python train.py --arch="convnext" --model="self-supervised image encoder" --dataset="photos of plants and fungi (iNaturalist)" --train_examples=90422 --image_size=48 --crop_scale_min=0.4 --horizontal_flip=true --color_jitter=0.6 --cutout=0.4 --method="simclr" --isotropic=true --norm="layernorm" --hidden_act="quick_gelu" --mlp_ratio=2 --dropout=0.05 --inner_norm=false --patch_size=[8, 8] --conv_stem=false --layers=12 --width=320 --kernel_size=7 --projector_hidden=1024 --projector_out=128 --projector_hidden_layers=2 --temperature=0.3 --init="trunc_normal_002" --residual_init="none" --optimizer="muon" --muon_scale="match_rms_adamw" --learning_rate=0.0017 --momentum=0.85 --nesterov=true --orthogonalizer="newton_schulz_5" --adamw_lr_other_params=0.00086 --max_grad_norm=1.0 --max_steps=6700 --batch_size=512 --epochs=37.9 --lr_schedule="wsd" --decay_fraction=0.3 --final_lr_fraction=0.01 --warmup_steps=130 --weight_decay=0.2 --adamw_weight_decay_other_params=0.01
Rows from block 2 of a small self-supervised image encoder, named by matrix and row number. Rows with one number belong to one neuron. Each number is 50 + 15 x the weight over its row's rms, rounded and kept within 0 to 99. All counts start at 0.
After each neuron's rows are labels from the 100 images, of 14848, where the neuron reaches its highest value: "colour at peak" is the nearest of a few named colours to the mean colour under the peak. Only what is clearly more common there than usual is listed. The data: photos of plants and fungi (iNaturalist). In brackets: how many of the 100.
# fc1: MLP up (model.blocks.2.mlp.fc1.weight, 640x320), inputs 214-319
# fc2: MLP down (model.blocks.2.mlp.fc2.weight, 320x640, transposed), outputs 214-319

fc1.317:13 63 49 74 79 36 55 38 45 87 64 54 59 54 92 58 62 58 52 39 62 57 66 06 47 30 48 64 26 25 44 30 69 61 50 58 33 53 48 24 69 48 51 68 57 48 64 54 45 28 68 41 14 61 52 78 64 53 64 30 63 63 44 49 46 36 71 71 56 56 49 56 40 24 71 68 73 42 54 43 23 62 52 48 51 48 52 60 53 36 24 63 23 34 55 43 44 72 44 53 57 53 63 53 90 48
fc2.317:21 80 65 41 40 44 68 54 49 32 28 79 49 46 51 48 58 49 50 57 32 79 64 58 57 63 34 58 43 18 52 54 47 62 52 56 49 27 53 72 59 47 45 39 54 44 74 60 44 65 60 20 18 59 56 90 15 38 35 45 40 55 52 49 70 47 56 39 35 43 67 39 25 56 42 45 52 50 52 78 52 32 63 55 41 38 40 55 67 55 78 64 28 44 56 58 44 28 48 45 56 42 58 48 54 43
colour at peak: brown (68)

fc1.194:27 57 26 47 69 78 47 50 22 55 80 61 57 42 56 53 35 55 64 39 44 42 85 22 50 58 42 66 75 39 78 29 71 48 43 60 36 59 52 57 44 36 97 56 56 39 67 23 44 63 38 36 16 72 40 46 47 47 64 67 55 47 44 83 48 50 74 46 62 62 48 42 25 43 33 62 48 46 65 49 44 63 63 57 50 63 55 79 47 63 27 43 56 28 56 27 39 64 56 65 28 55 37 56 69 51
fc2.194:31 80 89 29 62 79 31 46 27 48 51 37 47 31 60 48 16 46 65 50 73 59 72 74 35 47 48 55 60 43 37 35 51 48 44 54 67 51 38 50 15 33 22 54 39 54 75 70 48 33 55 68 27 73 48 70 51 46 34 50 44 61 61 54 50 57 67 53 33 61 56 47 53 55 43 39 30 59 53 60 51 61 66 64 50 41 44 64 57 58 59 72 58 60 63 78 78 46 34 32 48 62 77 53 60 63
colour at peak: brown (66)

fc1.43:37 67 45 57 57 62 54 21 74 43 54 70 36 59 37 49 37 61 69 63 54 49 47 82 52 48 64 48 65 39 70 64 70 68 63 64 50 52 39 57 47 71 69 63 40 63 18 39 71 36 38 12 68 46 63 32 46 28 41 79 36 48 57 88 49 43 53 69 33 39 32 54 72 36 51 68 46 41 25 47 51 75 53 77 50 55 42 42 61 77 64 35 54 54 69 68 34 49 32 38 51 68 22 40 25 63
fc2.43:08 70 64 72 35 68 67 50 62 42 50 36 44 50 56 47 43 53 43 48 64 42 48 53 52 71 59 43 79 40 31 50 47 54 16 61 32 52 32 27 68 23 42 31 41 60 51 38 22 60 66 42 72 50 40 56 49 67 27 38 33 28 37 39 31 40 62 48 24 76 67 33 31 48 41 12 45 46 41 65 58 54 53 37 58 57 47 39 35 59 31 73 53 27 58 48 52 36 59 49 58 26 36 42 38 29
colour at peak: pink (49)

fc1.449:61 44 32 81 44 57 53 25 62 32 60 51 55 30 41 61 61 40 34 76 64 33 47 52 35 83 47 66 59 22 46 45 40 38 55 37 61 32 50 31 30 67 65 72 31 50 56 46 49 32 14 57 48 53 52 72 48 94 35 42 49 52 57 45 89 34 45 23 63 33 41 43 69 58 29 42 19 71 49 61 58 69 23 53 44 54 54 44 54 54 38 68 53 57 35 62 39 41 54 59 62 37 43 99 33 72
fc2.449:49 37 48 68 48 61 47 74 43 48 45 50 52 50 55 41 52 58 29 19 36 54 46 37 42 19 42 26 82 12 37 43 77 52 31 68 47 77 43 66 68 63 36 46 79 44 51 57 59 53 55 52 55 44 45 36 40 35 22 51 21 52 58 48 61 80 54 49 62 74 61 51 38 43 54 68 31 53 37 71 27 28 47 41 58 33 48 41 43 56 54 55 57 30 35 29 85 28 38 53 45 35 99 53 47 42
colour at peak: pink (25)

fc1.424:63 51 57 62 40 40 58 69 57 44 77 15 54 31 49 47 17 47 26 49 73 45 38 43 28 37 65 61 49 55 69 49 36 42 44 41 27 69 31 48 53 54 75 51 46 82 54 48 61 49 44 71 64 43 50 54 69 30 65 68 47 40 52 43 48 70 74 36 56 37 58 50 65 25 84 64 46 44 49 39 46 45 55 56 51 58 80 59 59 60 57 45 61 52 60 65 39 32 38 58 61 55 24 57 46 49
fc2.424:59 56 49 62 46 49 41 25 58 43 49 81 67 19 25 42 38 54 51 51 62 75 58 36 36 76 51 52 58 55 41 69 43 75 58 34 49 61 67 39 83 59 57 29 66 50 52 63 50 46 55 46 82 67 73 63 63 49 20 66 24 57 60 54 62 57 52 56 29 51 46 45 52 66 33 38 46 52 27 37 33 53 24 60 61 57 61 72 65 56 54 43 44 28 58 62 53 49 23 40 60 60 75 44 61 19
colour at peak: brown (63)

fc1.134:54 44 69 31 44 61 78 51 37 51 30 38 51 43 31 50 59 53 33 66 27 04 72 59 43 46 53 39 55 56 60 31 46 58 46 48 71 39 83 51 55 28 31 55 53 84 67 56 98 54 43 59 75 69 37 55 63 60 29 54 30 50 48 34 70 49 38 51 26 58 51 38 29 65 15 22 62 31 45 66 47 55 35 54 38 42 28 46 54 37 38 53 29 66 51 58 48 45 51 39 48 52 44 66 29 63
fc2.134:62 48 55 41 70 69 38 60 48 33 76 55 50 42 62 37 53 48 53 70 68 71 46 55 48 36 64 44 63 47 15 92 49 46 70 37 54 76 39 74 31 33 29 47 77 67 42 41 81 20 58 57 78 61 52 43 41 20 71 25 35 55 52 51 50 69 54 62 12 48 35 47 54 31 41 36 48 79 66 67 53 54 62 56 56 47 39 67 35 40 57 59 63 53 33 54 32 67 59 51 36 58 50 50 27 70
colour at peak: pink (49); white (27)

fc1.632:45 54 51 61 33 45 31 34 45 07 52 80 31 61 62 36 45 05 75 34 51 49 68 31 36 29 75 23 39 58 47 38 44 55 29 22 40 50 38 38 57 35 26 51 57 37 50 68 17 59 36 41 00 47 62 19 38 48 35 60 47 59 56 41 48 51 31 49 46 40 15 61 64 64 72 47 32 61 69 44 44 43 46 42 41 67 75 61 27 36 47 87 73 40 84 87 57 50 62 80 53 39 35 27 26 60
fc2.632:49 60 48 35 61 61 71 73 63 47 38 70 70 75 62 17 23 16 68 53 43 57 11 55 50 59 49 73 63 46 48 70 35 46 65 57 49 88 66 59 76 48 47 79 52 29 55 48 61 38 60 69 20 56 22 32 50 68 85 39 73 38 38 49 54 52 69 56 70 32 51 31 60 43 49 33 70 51 54 65 36 54 57 42 98 58 51 32 52 34 37 41 75 39 56 71 42 69 28 31 29 60 44 59 72 29
colour at peak: black (31)

fc1.183:45 44 68 56 46 53 39 33 59 52 66 63 58 49 60 46 60 52 42 41 18 61 47 48 44 67 32 52 36 64 61 52 54 38 47 56 63 45 56 54 51 47 50 54 52 53 49 66 63 65 47 45 46 45 62 26 36 56 60 37 65 49 41 58 46 65 41 48 60 81 50 48 36 53 58 38 99 24 59 20 52 54 51 69 42 31 46 40 34 42 52 49 30 70 51 41 58 36 62 64 65 59 63 20 49 41
fc2.183:61 33 53 46 38 49 55 46 34 43 42 34 49 43 51 83 65 64 49 49 54 52 61 54 41 26 41 58 73 71 56 30 47 65 38 51 64 76 54 36 48 53 43 34 35 60 54 52 56 49 31 38 37 55 64 61 43 68 69 28 84 47 64 58 60 68 43 54 54 32 72 40 58 59 63 56 85 54 48 59 64 40 56 40 52 46 54 44 34 40 25 53 53 56 59 65 43 23 40 44 32 56 49 65 70 31
colour at peak: pink (34)

fc1.269:31 56 41 50 64 38 61 49 53 43 31 34 60 45 36 48 54 76 21 47 30 09 48 62 50 45 60 74 56 49 48 25 51 51 41 42 90 46 60 26 65 48 39 54 69 53 33 61 72 39 55 61 53 50 48 54 66 47 47 53 67 48 51 34 47 38 55 48 40 48 63 62 46 48 52 30 49 62 55 33 17 70 60 33 30 42 49 30 39 48 29 77 46 47 64 58 54 27 65 16 37 29 54 66 49 35
fc2.269:50 60 26 48 56 65 51 16 39 69 55 77 42 39 52 59 44 51 44 48 50 60 62 38 44 44 45 51 46 42 74 45 55 60 54 49 23 67 58 32 50 48 46 77 27 51 34 55 66 40 83 37 66 28 60 62 34 67 55 42 21 58 60 64 43 21 55 36 33 40 53 24 68 42 54 42 51 30 80 25 44 60 55 57 53 31 42 55 41 54 39 44 99 32 70 65 40 38 59 73 42 48 52 54 48 23
colour at peak: pink (36)

fc1.496:45 49 44 67 50 27 45 41 52 69 50 48 49 39 74 44 45 55 36 53 48 57 61 64 63 46 47 44 42 54 70 41 61 33 61 34 72 51 26 51 42 35 23 37 23 47 49 30 51 57 47 45 00 24 65 77 47 35 28 76 58 65 54 46 52 33 41 33 69 51 51 65 45 32 73 69 48 63 39 55 71 60 57 32 34 43 57 71 71 51 25 44 73 64 42 45 34 58 41 32 54 67 63 39 26 72
fc2.496:53 50 49 69 33 17 45 40 63 72 54 46 55 32 68 35 46 48 49 63 81 54 23 46 59 52 54 60 67 55 40 47 38 11 34 73 64 68 62 44 79 37 66 76 73 44 15 49 72 43 45 64 00 86 50 19 38 49 64 40 65 28 60 39 78 40 37 52 61 41 34 76 54 54 44 44 55 61 48 30 62 31 46 80 51 60 44 61 51 63 69 63 65 34 80 48 40 47 42 59 58 47 54 52 39 55
colour at peak: black (67)

fc1.459:63 56 41 62 54 99 39 48 50 68 53 17 64 42 54 34 54 50 35 59 40 37 44 43 64 50 56 62 47 39 62 49 54 61 54 30 44 55 47 65 23 64 51 69 68 19 20 53 63 63 46 56 30 33 48 65 43 39 44 80 50 49 62 59 46 30 59 24 44 48 63 52 30 00 83 62 52 49 15 50 40 53 57 60 79 60 49 68 79 42 71 44 63 51 43 12 54 41 42 56 25 50 52 60 27 60
fc2.459:43 70 64 38 71 62 68 33 43 49 60 55 69 59 46 50 49 71 49 37 68 71 62 61 71 51 38 47 61 44 41 64 49 65 54 23 56 42 78 39 45 62 49 61 13 45 32 35 56 67 35 28 34 75 79 33 52 36 36 32 58 49 50 29 77 58 32 23 41 69 48 64 49 58 38 03 52 50 41 57 68 47 38 51 25 36 72 31 37 51 53 27 74 41 36 58 56 48 41 57 56 72 31 36 23 82
colour at peak: black (30)

fc1.118:41 55 53 57 45 51 53 42 54 62 75 56 43 47 54 62 45 19 45 25 75 67 31 38 65 44 51 59 68 60 44 17 63 42 44 72 95 63 30 57 71 54 38 52 52 33 26 87 62 46 30 80 30 58 61 29 45 43 41 34 46 63 43 48 26 40 10 35 34 64 47 32 45 32 62 53 33 48 34 49 58 56 56 37 34 68 62 47 53 46 73 27 63 43 41 58 49 66 49 71 59 71 44 49 50 42
fc2.118:34 35 55 49 57 82 59 49 50 49 36 71 51 66 28 42 26 63 30 48 35 50 55 73 20 51 50 64 30 42 38 67 23 23 52 46 66 53 58 32 60 38 39 66 57 56 52 36 53 29 47 76 55 77 47 47 29 57 54 40 80 38 41 47 73 60 72 81 73 45 57 61 46 46 35 56 26 53 42 44 46 35 53 50 58 38 58 23 46 58 59 34 70 70 61 77 38 54 62 37 35 45 47 76 53 50
colour at peak: black (29)

fc1.136:51 52 48 81 49 53 89 50 47 50 44 36 61 82 53 40 51 50 49 61 49 57 62 38 43 56 39 32 80 75 59 50 65 27 53 38 35 63 48 46 34 55 45 45 30 28 47 50 44 37 91 30 58 51 59 56 86 61 51 40 69 57 50 66 42 51 50 50 46 62 59 14 37 50 52 54 31 89 55 48 61 73 49 82 61 52 47 38 48 33 37 54 61 48 61 40 50 25 43 29 42 41 61 45 44 37
fc2.136:57 52 37 61 48 38 38 58 62 39 46 66 16 70 35 56 70 25 57 38 45 66 55 54 53 37 48 52 66 56 62 61 48 51 46 50 58 31 70 42 29 71 38 61 65 65 68 61 43 38 34 61 38 44 53 41 45 46 38 60 61 58 82 53 26 49 48 41 23 46 24 43 42 57 79 51 60 25 47 53 52 47 12 41 47 70 40 39 45 41 49 35 52 36 21 50 38 77 70 31 49 64 40 68 47 22
colour at peak: grey (83)

fc1.30:18 36 56 52 75 37 26 49 57 57 47 31 52 55 99 32 65 52 47 41 58 45 40 47 05 58 74 44 67 47 42 67 68 53 35 65 54 42 46 78 41 47 11 64 35 65 31 56 38 49 61 62 18 21 60 46 48 65 47 13 35 37 33 65 72 40 43 67 46 47 44 51 55 20 73 61 53 55 56 48 65 48 62 47 47 32 55 38 30 50 54 61 47 48 35 52 45 36 38 61 55 39 57 48 16 59
fc2.30:48 89 57 75 74 62 05 62 58 59 38 53 18 62 40 40 39 69 35 40 27 41 47 52 43 61 52 47 43 59 45 50 35 59 50 63 65 62 86 66 59 43 65 52 21 57 44 49 59 63 18 70 23 39 66 52 26 50 45 64 62 43 23 38 81 54 27 67 61 36 52 61 42 63 24 57 79 50 11 69 50 50 61 41 46 58 58 36 43 55 42 51 42 53 42 44 30 46 44 44 44 45 52 41 42 40
colour at peak: black (27)

fc1.299:46 40 63 39 21 44 35 29 60 45 22 23 54 57 45 50 39 41 26 43 46 46 50 75 57 74 47 23 36 39 42 35 73 39 70 18 60 40 57 62 42 36 50 62 60 68 52 61 57 35 35 47 04 19 74 60 82 60 73 24 67 65 49 93 45 57 44 42 53 56 55 62 81 11 39 44 55 46 49 56 49 37 55 67 42 45 38 30 38 11 50 52 39 63 77 46 53 71 56 75 42 67 55 49 42 44
fc2.299:52 59 65 99 60 30 68 60 55 60 47 42 62 57 35 33 59 72 22 66 52 34 37 58 55 62 31 43 46 82 40 42 64 49 51 51 42 80 22 57 57 42 55 43 68 51 71 57 26 48 38 72 27 55 61 41 29 37 38 74 57 27 54 60 61 48 63 39 42 61 60 50 50 60 37 14 38 25 55 54 41 38 47 60 51 60 59 33 62 68 65 47 40 48 52 50 27 53 31 40 25 59 60 31 49 59
colour at peak: black (45)

fc1.277:51 49 49 64 46 45 29 49 32 36 23 66 57 34 58 55 66 63 37 33 21 69 54 45 33 50 45 52 59 37 45 46 57 42 53 52 50 77 48 53 71 75 47 34 47 35 24 27 50 42 51 31 40 50 68 44 43 45 42 39 28 61 42 38 39 50 48 57 54 52 71 80 18 27 50 38 75 68 19 61 40 34 54 35 43 74 58 55 55 75 47 43 30 43 60 55 57 35 47 48 41 72 70 33 84 60
fc2.277:51 62 49 42 54 48 49 69 38 54 60 51 57 39 51 65 62 41 71 53 34 43 60 54 28 53 67 37 44 67 56 62 64 32 67 46 53 25 57 46 49 38 29 37 58 48 55 59 49 45 50 49 52 63 51 48 46 71 39 36 58 53 57 50 57 42 45 72 70 38 57 30 48 45 64 47 41 22 37 59 60 51 62 39 45 37 40 57 68 55 35 66 49 44 73 51 40 58 71 25 38 19 51 47 42 61
colour at peak: grey (76)

fc1.209:54 62 60 57 46 46 45 57 39 85 43 32 70 51 80 67 40 37 35 44 56 43 39 63 80 45 42 55 48 72 58 47 61 67 44 63 23 46 67 22 48 62 41 42 61 52 59 59 57 72 47 55 00 40 47 32 54 49 62 27 28 55 22 61 56 38 59 59 59 45 26 55 34 62 95 18 42 42 30 39 57 26 53 34 59 53 62 37 53 37 42 45 27 71 43 58 56 49 34 50 47 66 51 59 69 24
fc2.209:33 76 55 52 66 60 72 36 41 44 70 48 59 39 64 30 53 38 42 59 69 41 45 26 45 51 26 44 39 66 51 39 30 35 55 54 82 59 67 52 83 35 45 51 54 53 71 48 64 29 57 44 17 29 34 40 34 55 27 64 60 35 64 30 63 50 56 68 60 20 76 37 63 10 56 42 46 59 30 60 49 16 36 61 26 53 41 44 53 37 55 48 59 45 76 53 43 50 23 35 34 60 82 43 57 84
colour at peak: black (39)

fc1.547:41 53 53 57 58 45 35 39 41 55 44 28 70 56 61 75 47 45 55 55 65 32 59 46 41 40 41 55 54 77 37 46 43 51 56 22 54 41 49 59 37 72 50 44 58 33 47 48 47 81 62 26 42 57 07 33 85 45 71 53 47 58 55 73 54 50 50 60 52 84 33 70 61 64 11 48 76 76 51 36 69 86 45 57 55 69 62 52 60 33 61 65 43 23 46 60 34 51 53 34 58 42 36 47 33 83
fc2.547:82 86 39 54 40 52 49 41 41 54 40 55 00 60 61 72 61 44 65 39 51 72 45 27 50 37 51 38 52 47 39 40 65 50 38 67 53 47 57 37 39 42 32 46 55 63 44 86 77 45 35 51 44 57 36 45 44 42 32 46 35 61 48 44 43 29 42 58 55 31 47 24 34 51 88 64 69 40 55 21 61 66 37 57 48 62 52 52 37 49 58 43 41 66 24 56 56 41 37 57 59 50 51 74 59 33
colour at peak: grey (77)

fc1.2:58 93 58 65 60 49 39 52 57 37 66 38 68 33 64 22 43 54 58 34 51 41 47 43 52 57 61 37 71 60 55 46 34 67 45 53 50 61 15 47 36 67 46 47 61 36 63 68 53 30 33 46 41 37 77 57 27 42 56 29 78 45 51 53 47 61 49 43 70 10 46 63 56 31 83 64 44 44 61 65 35 52 46 47 54 71 63 57 32 46 48 47 49 50 27 82 64 58 55 26 55 43 58 62 29 44
fc2.2:42 73 38 55 42 59 24 48 39 48 39 57 19 79 57 60 61 33 61 54 40 37 36 47 43 25 54 57 54 58 50 49 40 69 65 38 34 66 59 27 58 40 44 36 65 48 66 57 82 43 54 68 47 31 65 45 48 39 36 37 89 56 55 47 65 18 51 41 56 52 48 50 64 42 61 60 47 79 77 61 43 45 52 65 53 66 43 68 20 67 60 56 62 43 49 21 41 37 57 46 40 63 43 70 30 64
colour at peak: pink (26)

fc1.434:15 56 77 78 26 63 47 43 55 00 71 65 45 50 80 57 43 43 68 61 89 42 47 14 69 62 53 63 44 36 59 51 48 60 72 60 39 50 53 54 58 30 40 38 62 25 52 29 54 59 47 54 92 30 34 54 50 60 30 51 69 36 53 84 51 46 65 28 55 64 41 68 43 49 61 44 54 49 24 60 45 75 57 54 64 58 65 49 48 38 66 49 40 40 47 79 40 35 45 49 76 44 80 48 66 40
fc2.434:28 59 34 52 47 85 73 83 73 46 63 62 47 37 57 51 44 47 58 48 08 62 42 55 82 52 61 24 34 56 38 42 56 69 63 63 25 49 58 30 49 45 56 55 45 64 30 64 57 39 23 53 79 46 52 49 46 30 52 95 44 39 52 41 66 49 63 64 56 37 45 34 53 42 52 42 28 39 41 53 54 84 36 44 79 53 51 54 70 32 35 61 68 08 37 60 51 70 16 38 17 61 53 35 57 88
colour at peak: pink (27)

fc1.13:55 59 74 73 49 37 63 38 26 16 62 56 65 49 81 50 39 44 24 36 48 52 50 44 56 48 59 37 47 35 54 53 27 43 71 44 49 56 42 32 52 43 61 40 69 43 37 16 56 41 64 43 92 21 55 63 54 41 50 62 33 59 40 49 61 37 45 39 52 39 68 21 58 46 80 26 68 33 39 53 61 48 57 54 57 39 57 51 66 45 55 38 29 30 40 43 49 17 22 48 62 39 55 44 59 60
fc2.13:46 23 47 83 55 44 45 44 36 55 50 71 34 33 58 47 54 57 22 33 64 60 29 52 62 61 41 67 74 30 64 28 47 41 59 70 44 54 57 76 68 66 47 68 41 42 30 51 36 62 29 81 62 46 44 58 31 79 32 78 21 28 50 37 28 56 74 64 62 26 61 62 47 64 61 36 56 55 36 72 59 61 70 37 81 63 34 64 57 51 64 99 27 47 42 69 42 52 46 50 40 41 52 56 53 84
colour at peak: pink (36)

fc1.57:69 32 68 56 58 41 55 63 40 46 65 19 64 38 44 56 61 48 43 53 44 11 50 63 32 48 52 61 50 58 52 51 41 68 60 11 30 50 39 54 59 66 64 56 70 56 24 56 72 49 24 64 80 60 46 64 44 40 45 54 56 42 57 65 47 55 61 38 49 66 30 52 28 62 48 56 66 60 71 39 62 66 53 47 43 38 44 65 63 52 51 37 55 59 51 26 48 30 42 56 51 57 52 76 58 66
fc2.57:54 48 49 54 37 50 58 34 38 21 49 68 15 43 38 64 55 50 52 41 41 61 55 68 46 63 59 47 51 50 41 60 83 55 42 36 51 77 38 49 66 40 49 59 45 43 49 49 37 37 73 47 63 38 46 78 39 67 46 45 69 63 58 48 49 46 79 33 64 45 43 40 63 55 61 31 52 47 46 58 54 37 55 41 45 47 45 78 29 44 62 50 65 44 61 39 86 72 51 45 50 63 31 74 55 59
colour at peak: grey (84)

fc1.164:54 38 26 64 65 08 61 91 69 57 33 59 80 44 56 49 50 60 34 65 66 47 60 29 65 71 27 66 38 55 69 52 11 58 32 70 33 53 73 13 47 41 27 51 40 60 40 40 63 34 70 44 23 50 45 56 71 43 55 57 50 37 51 44 53 43 59 60 50 32 52 70 68 27 43 80 54 45 56 49 59 33 37 47 83 60 57 36 55 27 31 35 44 56 18 48 38 35 43 62 62 56 32 59 53 51
fc2.164:48 27 77 40 43 55 51 76 69 80 60 43 43 47 49 50 68 54 52 50 37 54 46 65 57 81 47 51 40 43 39 49 55 61 68 51 63 65 49 40 69 78 55 51 67 61 44 44 45 38 68 48 28 39 57 45 50 30 51 66 14 35 51 32 43 61 38 67 47 68 38 48 46 40 40 47 42 68 60 77 66 75 54 65 44 48 50 54 66 42 68 53 53 47 41 40 22 51 47 47 59 54 62 39 33 58
colour at peak: brown (64)

fc1.174:47 50 72 71 72 39 62 54 39 78 79 49 53 59 43 42 39 37 48 99 23 19 45 38 53 67 49 73 51 46 61 72 36 61 61 53 61 38 57 46 45 44 41 51 43 61 47 52 68 45 29 70 80 61 50 51 79 77 51 64 32 55 53 50 43 51 29 34 53 79 63 31 56 22 48 57 37 58 40 53 57 32 45 93 35 68 40 51 60 37 30 31 37 52 56 46 39 28 65 61 67 77 31 43 32 49
fc2.174:51 39 72 48 60 55 55 30 58 57 45 53 48 39 21 56 50 42 53 23 44 62 48 47 58 39 48 47 61 11 48 68 49 62 42 29 59 50 41 57 36 17 48 24 63 41 50 48 38 40 18 29 61 60 84 72 35 39 15 45 74 49 25 51 39 55 58 46 40 41 57 62 30 68 57 15 39 30 27 26 80 18 59 39 67 50 22 28 49 39 73 60 36 49 57 50 48 76 55 57 39 57 76 54 37 49
colour at peak: pink (28)

fc1.370:50 50 73 51 50 59 61 37 35 44 38 35 21 45 33 26 32 49 82 62 64 50 34 43 67 32 99 62 66 57 36 23 49 67 78 75 60 62 44 51 41 46 19 27 69 45 36 57 56 59 59 26 36 47 04 36 77 69 54 38 51 53 55 29 45 26 64 58 57 64 55 46 49 48 46 65 43 31 50 56 38 64 49 54 61 55 34 46 61 49 65 32 61 38 47 34 44 74 57 64 53 41 74 66 52 46
fc2.370:58 22 78 41 44 68 57 69 25 53 56 48 63 47 29 55 59 38 47 77 46 61 47 45 43 35 38 94 46 20 41 40 66 66 50 35 49 49 44 45 65 57 49 46 24 48 34 39 55 60 70 25 69 39 53 39 39 37 41 62 45 39 54 29 41 54 64 59 55 21 38 55 47 44 23 34 36 62 65 46 65 73 52 41 44 50 71 63 58 42 47 42 45 49 45 70 42 04 47 34 47 61 52 41 57 59
colour at peak: black (27)

fc1.76:22 47 69 92 39 45 66 72 54 00 45 66 68 66 54 55 54 12 50 48 69 68 46 31 48 45 67 68 69 56 53 68 72 55 54 64 49 45 35 72 59 38 24 42 34 41 46 35 23 47 44 79 73 17 38 83 66 35 69 72 48 44 49 54 44 55 33 55 49 68 20 32 49 75 60 55 39 51 33 59 58 59 60 29 61 29 73 65 53 34 50 58 34 75 42 33 43 50 33 59 52 55 52 73 46 56
fc2.76:34 79 50 68 41 68 41 55 58 50 42 69 41 57 70 44 52 59 25 52 35 48 35 45 39 65 46 52 47 78 68 55 40 68 45 75 64 65 34 62 68 55 26 47 77 41 60 66 49 58 49 41 67 30 49 45 36 18 34 73 26 60 57 45 81 49 43 20 45 36 41 62 62 66 45 56 40 47 27 67 69 60 44 60 99 53 60 56 51 47 65 71 34 25 56 49 48 39 79 36 33 57 45 39 47 33
colour at peak: pink (29)

fc1.151:47 38 45 99 43 67 45 49 35 97 79 52 62 55 35 41 68 61 54 34 28 52 16 22 46 49 71 44 68 54 62 47 46 64 53 36 37 39 26 53 35 50 60 44 48 20 61 69 38 48 53 49 14 55 38 17 47 28 51 21 78 42 59 82 14 46 73 40 55 49 75 54 58 38 89 20 48 52 46 52 25 54 53 47 33 43 28 48 53 42 49 88 62 33 33 34 56 51 77 43 36 62 57 50 48 59
fc2.151:60 69 58 64 44 52 52 35 43 25 40 62 37 56 13 09 57 43 62 55 71 70 75 54 53 44 32 37 57 65 39 52 47 69 61 64 45 60 49 05 46 51 71 52 07 34 80 49 44 70 29 25 72 62 37 64 21 61 56 31 53 40 56 58 73 43 39 43 40 56 82 62 15 16 39 52 38 52 40 68 46 49 16 52 23 48 47 67 44 63 49 38 51 29 49 48 45 77 44 41 29 58 72 23 37 55
colour at peak: black (35)

fc1.53:46 55 23 38 55 73 64 61 68 46 55 58 06 38 47 18 37 51 45 81 43 73 50 30 51 30 59 63 58 48 44 54 37 55 42 74 72 51 47 67 56 34 28 13 42 54 51 41 67 31 54 48 36 55 42 44 62 60 49 41 56 59 43 45 19 29 74 59 39 54 56 43 42 64 67 69 30 61 59 58 66 48 55 42 61 65 35 60 75 38 20 65 34 69 48 45 72 44 47 56 60 60 43 50 49 16
fc2.53:67 47 34 54 45 52 11 57 48 77 64 36 56 45 25 44 49 40 43 40 75 39 48 37 66 63 76 50 35 52 51 29 27 51 61 53 57 42 45 63 75 56 65 62 62 69 45 66 36 24 46 58 72 27 15 37 36 50 56 69 30 45 22 50 64 51 59 66 53 29 38 67 46 39 37 45 52 63 48 30 19 47 70 52 59 36 59 54 73 48 80 44 37 28 30 45 58 65 32 82 64 48 35 62 58 72
colour at peak: brown (70)

fc1.168:71 59 56 36 60 82 57 43 39 16 60 55 43 52 23 41 55 64 32 37 78 49 51 67 66 52 41 12 67 42 47 58 46 55 32 65 88 55 49 53 54 14 20 58 48 56 34 68 42 53 44 68 91 89 40 33 45 51 55 73 55 47 55 24 42 52 72 66 37 48 54 52 49 51 52 52 63 50 28 58 46 59 41 43 43 39 41 34 67 38 50 63 47 53 52 62 60 43 62 24 50 62 32 55 32 28
fc2.168:56 71 57 30 41 61 65 58 76 52 45 74 50 31 71 44 67 64 20 33 11 37 33 46 34 38 86 65 60 56 49 43 48 42 75 48 41 72 39 78 52 41 62 60 41 48 42 37 58 43 93 58 74 40 13 57 51 38 21 19 29 29 43 52 49 31 55 49 58 65 55 65 39 42 57 47 42 54 20 78 39 45 57 30 50 51 44 45 42 23 50 47 50 38 65 64 48 48 71 48 63 54 49 45 42 60
colour at peak: pink (47); white (31)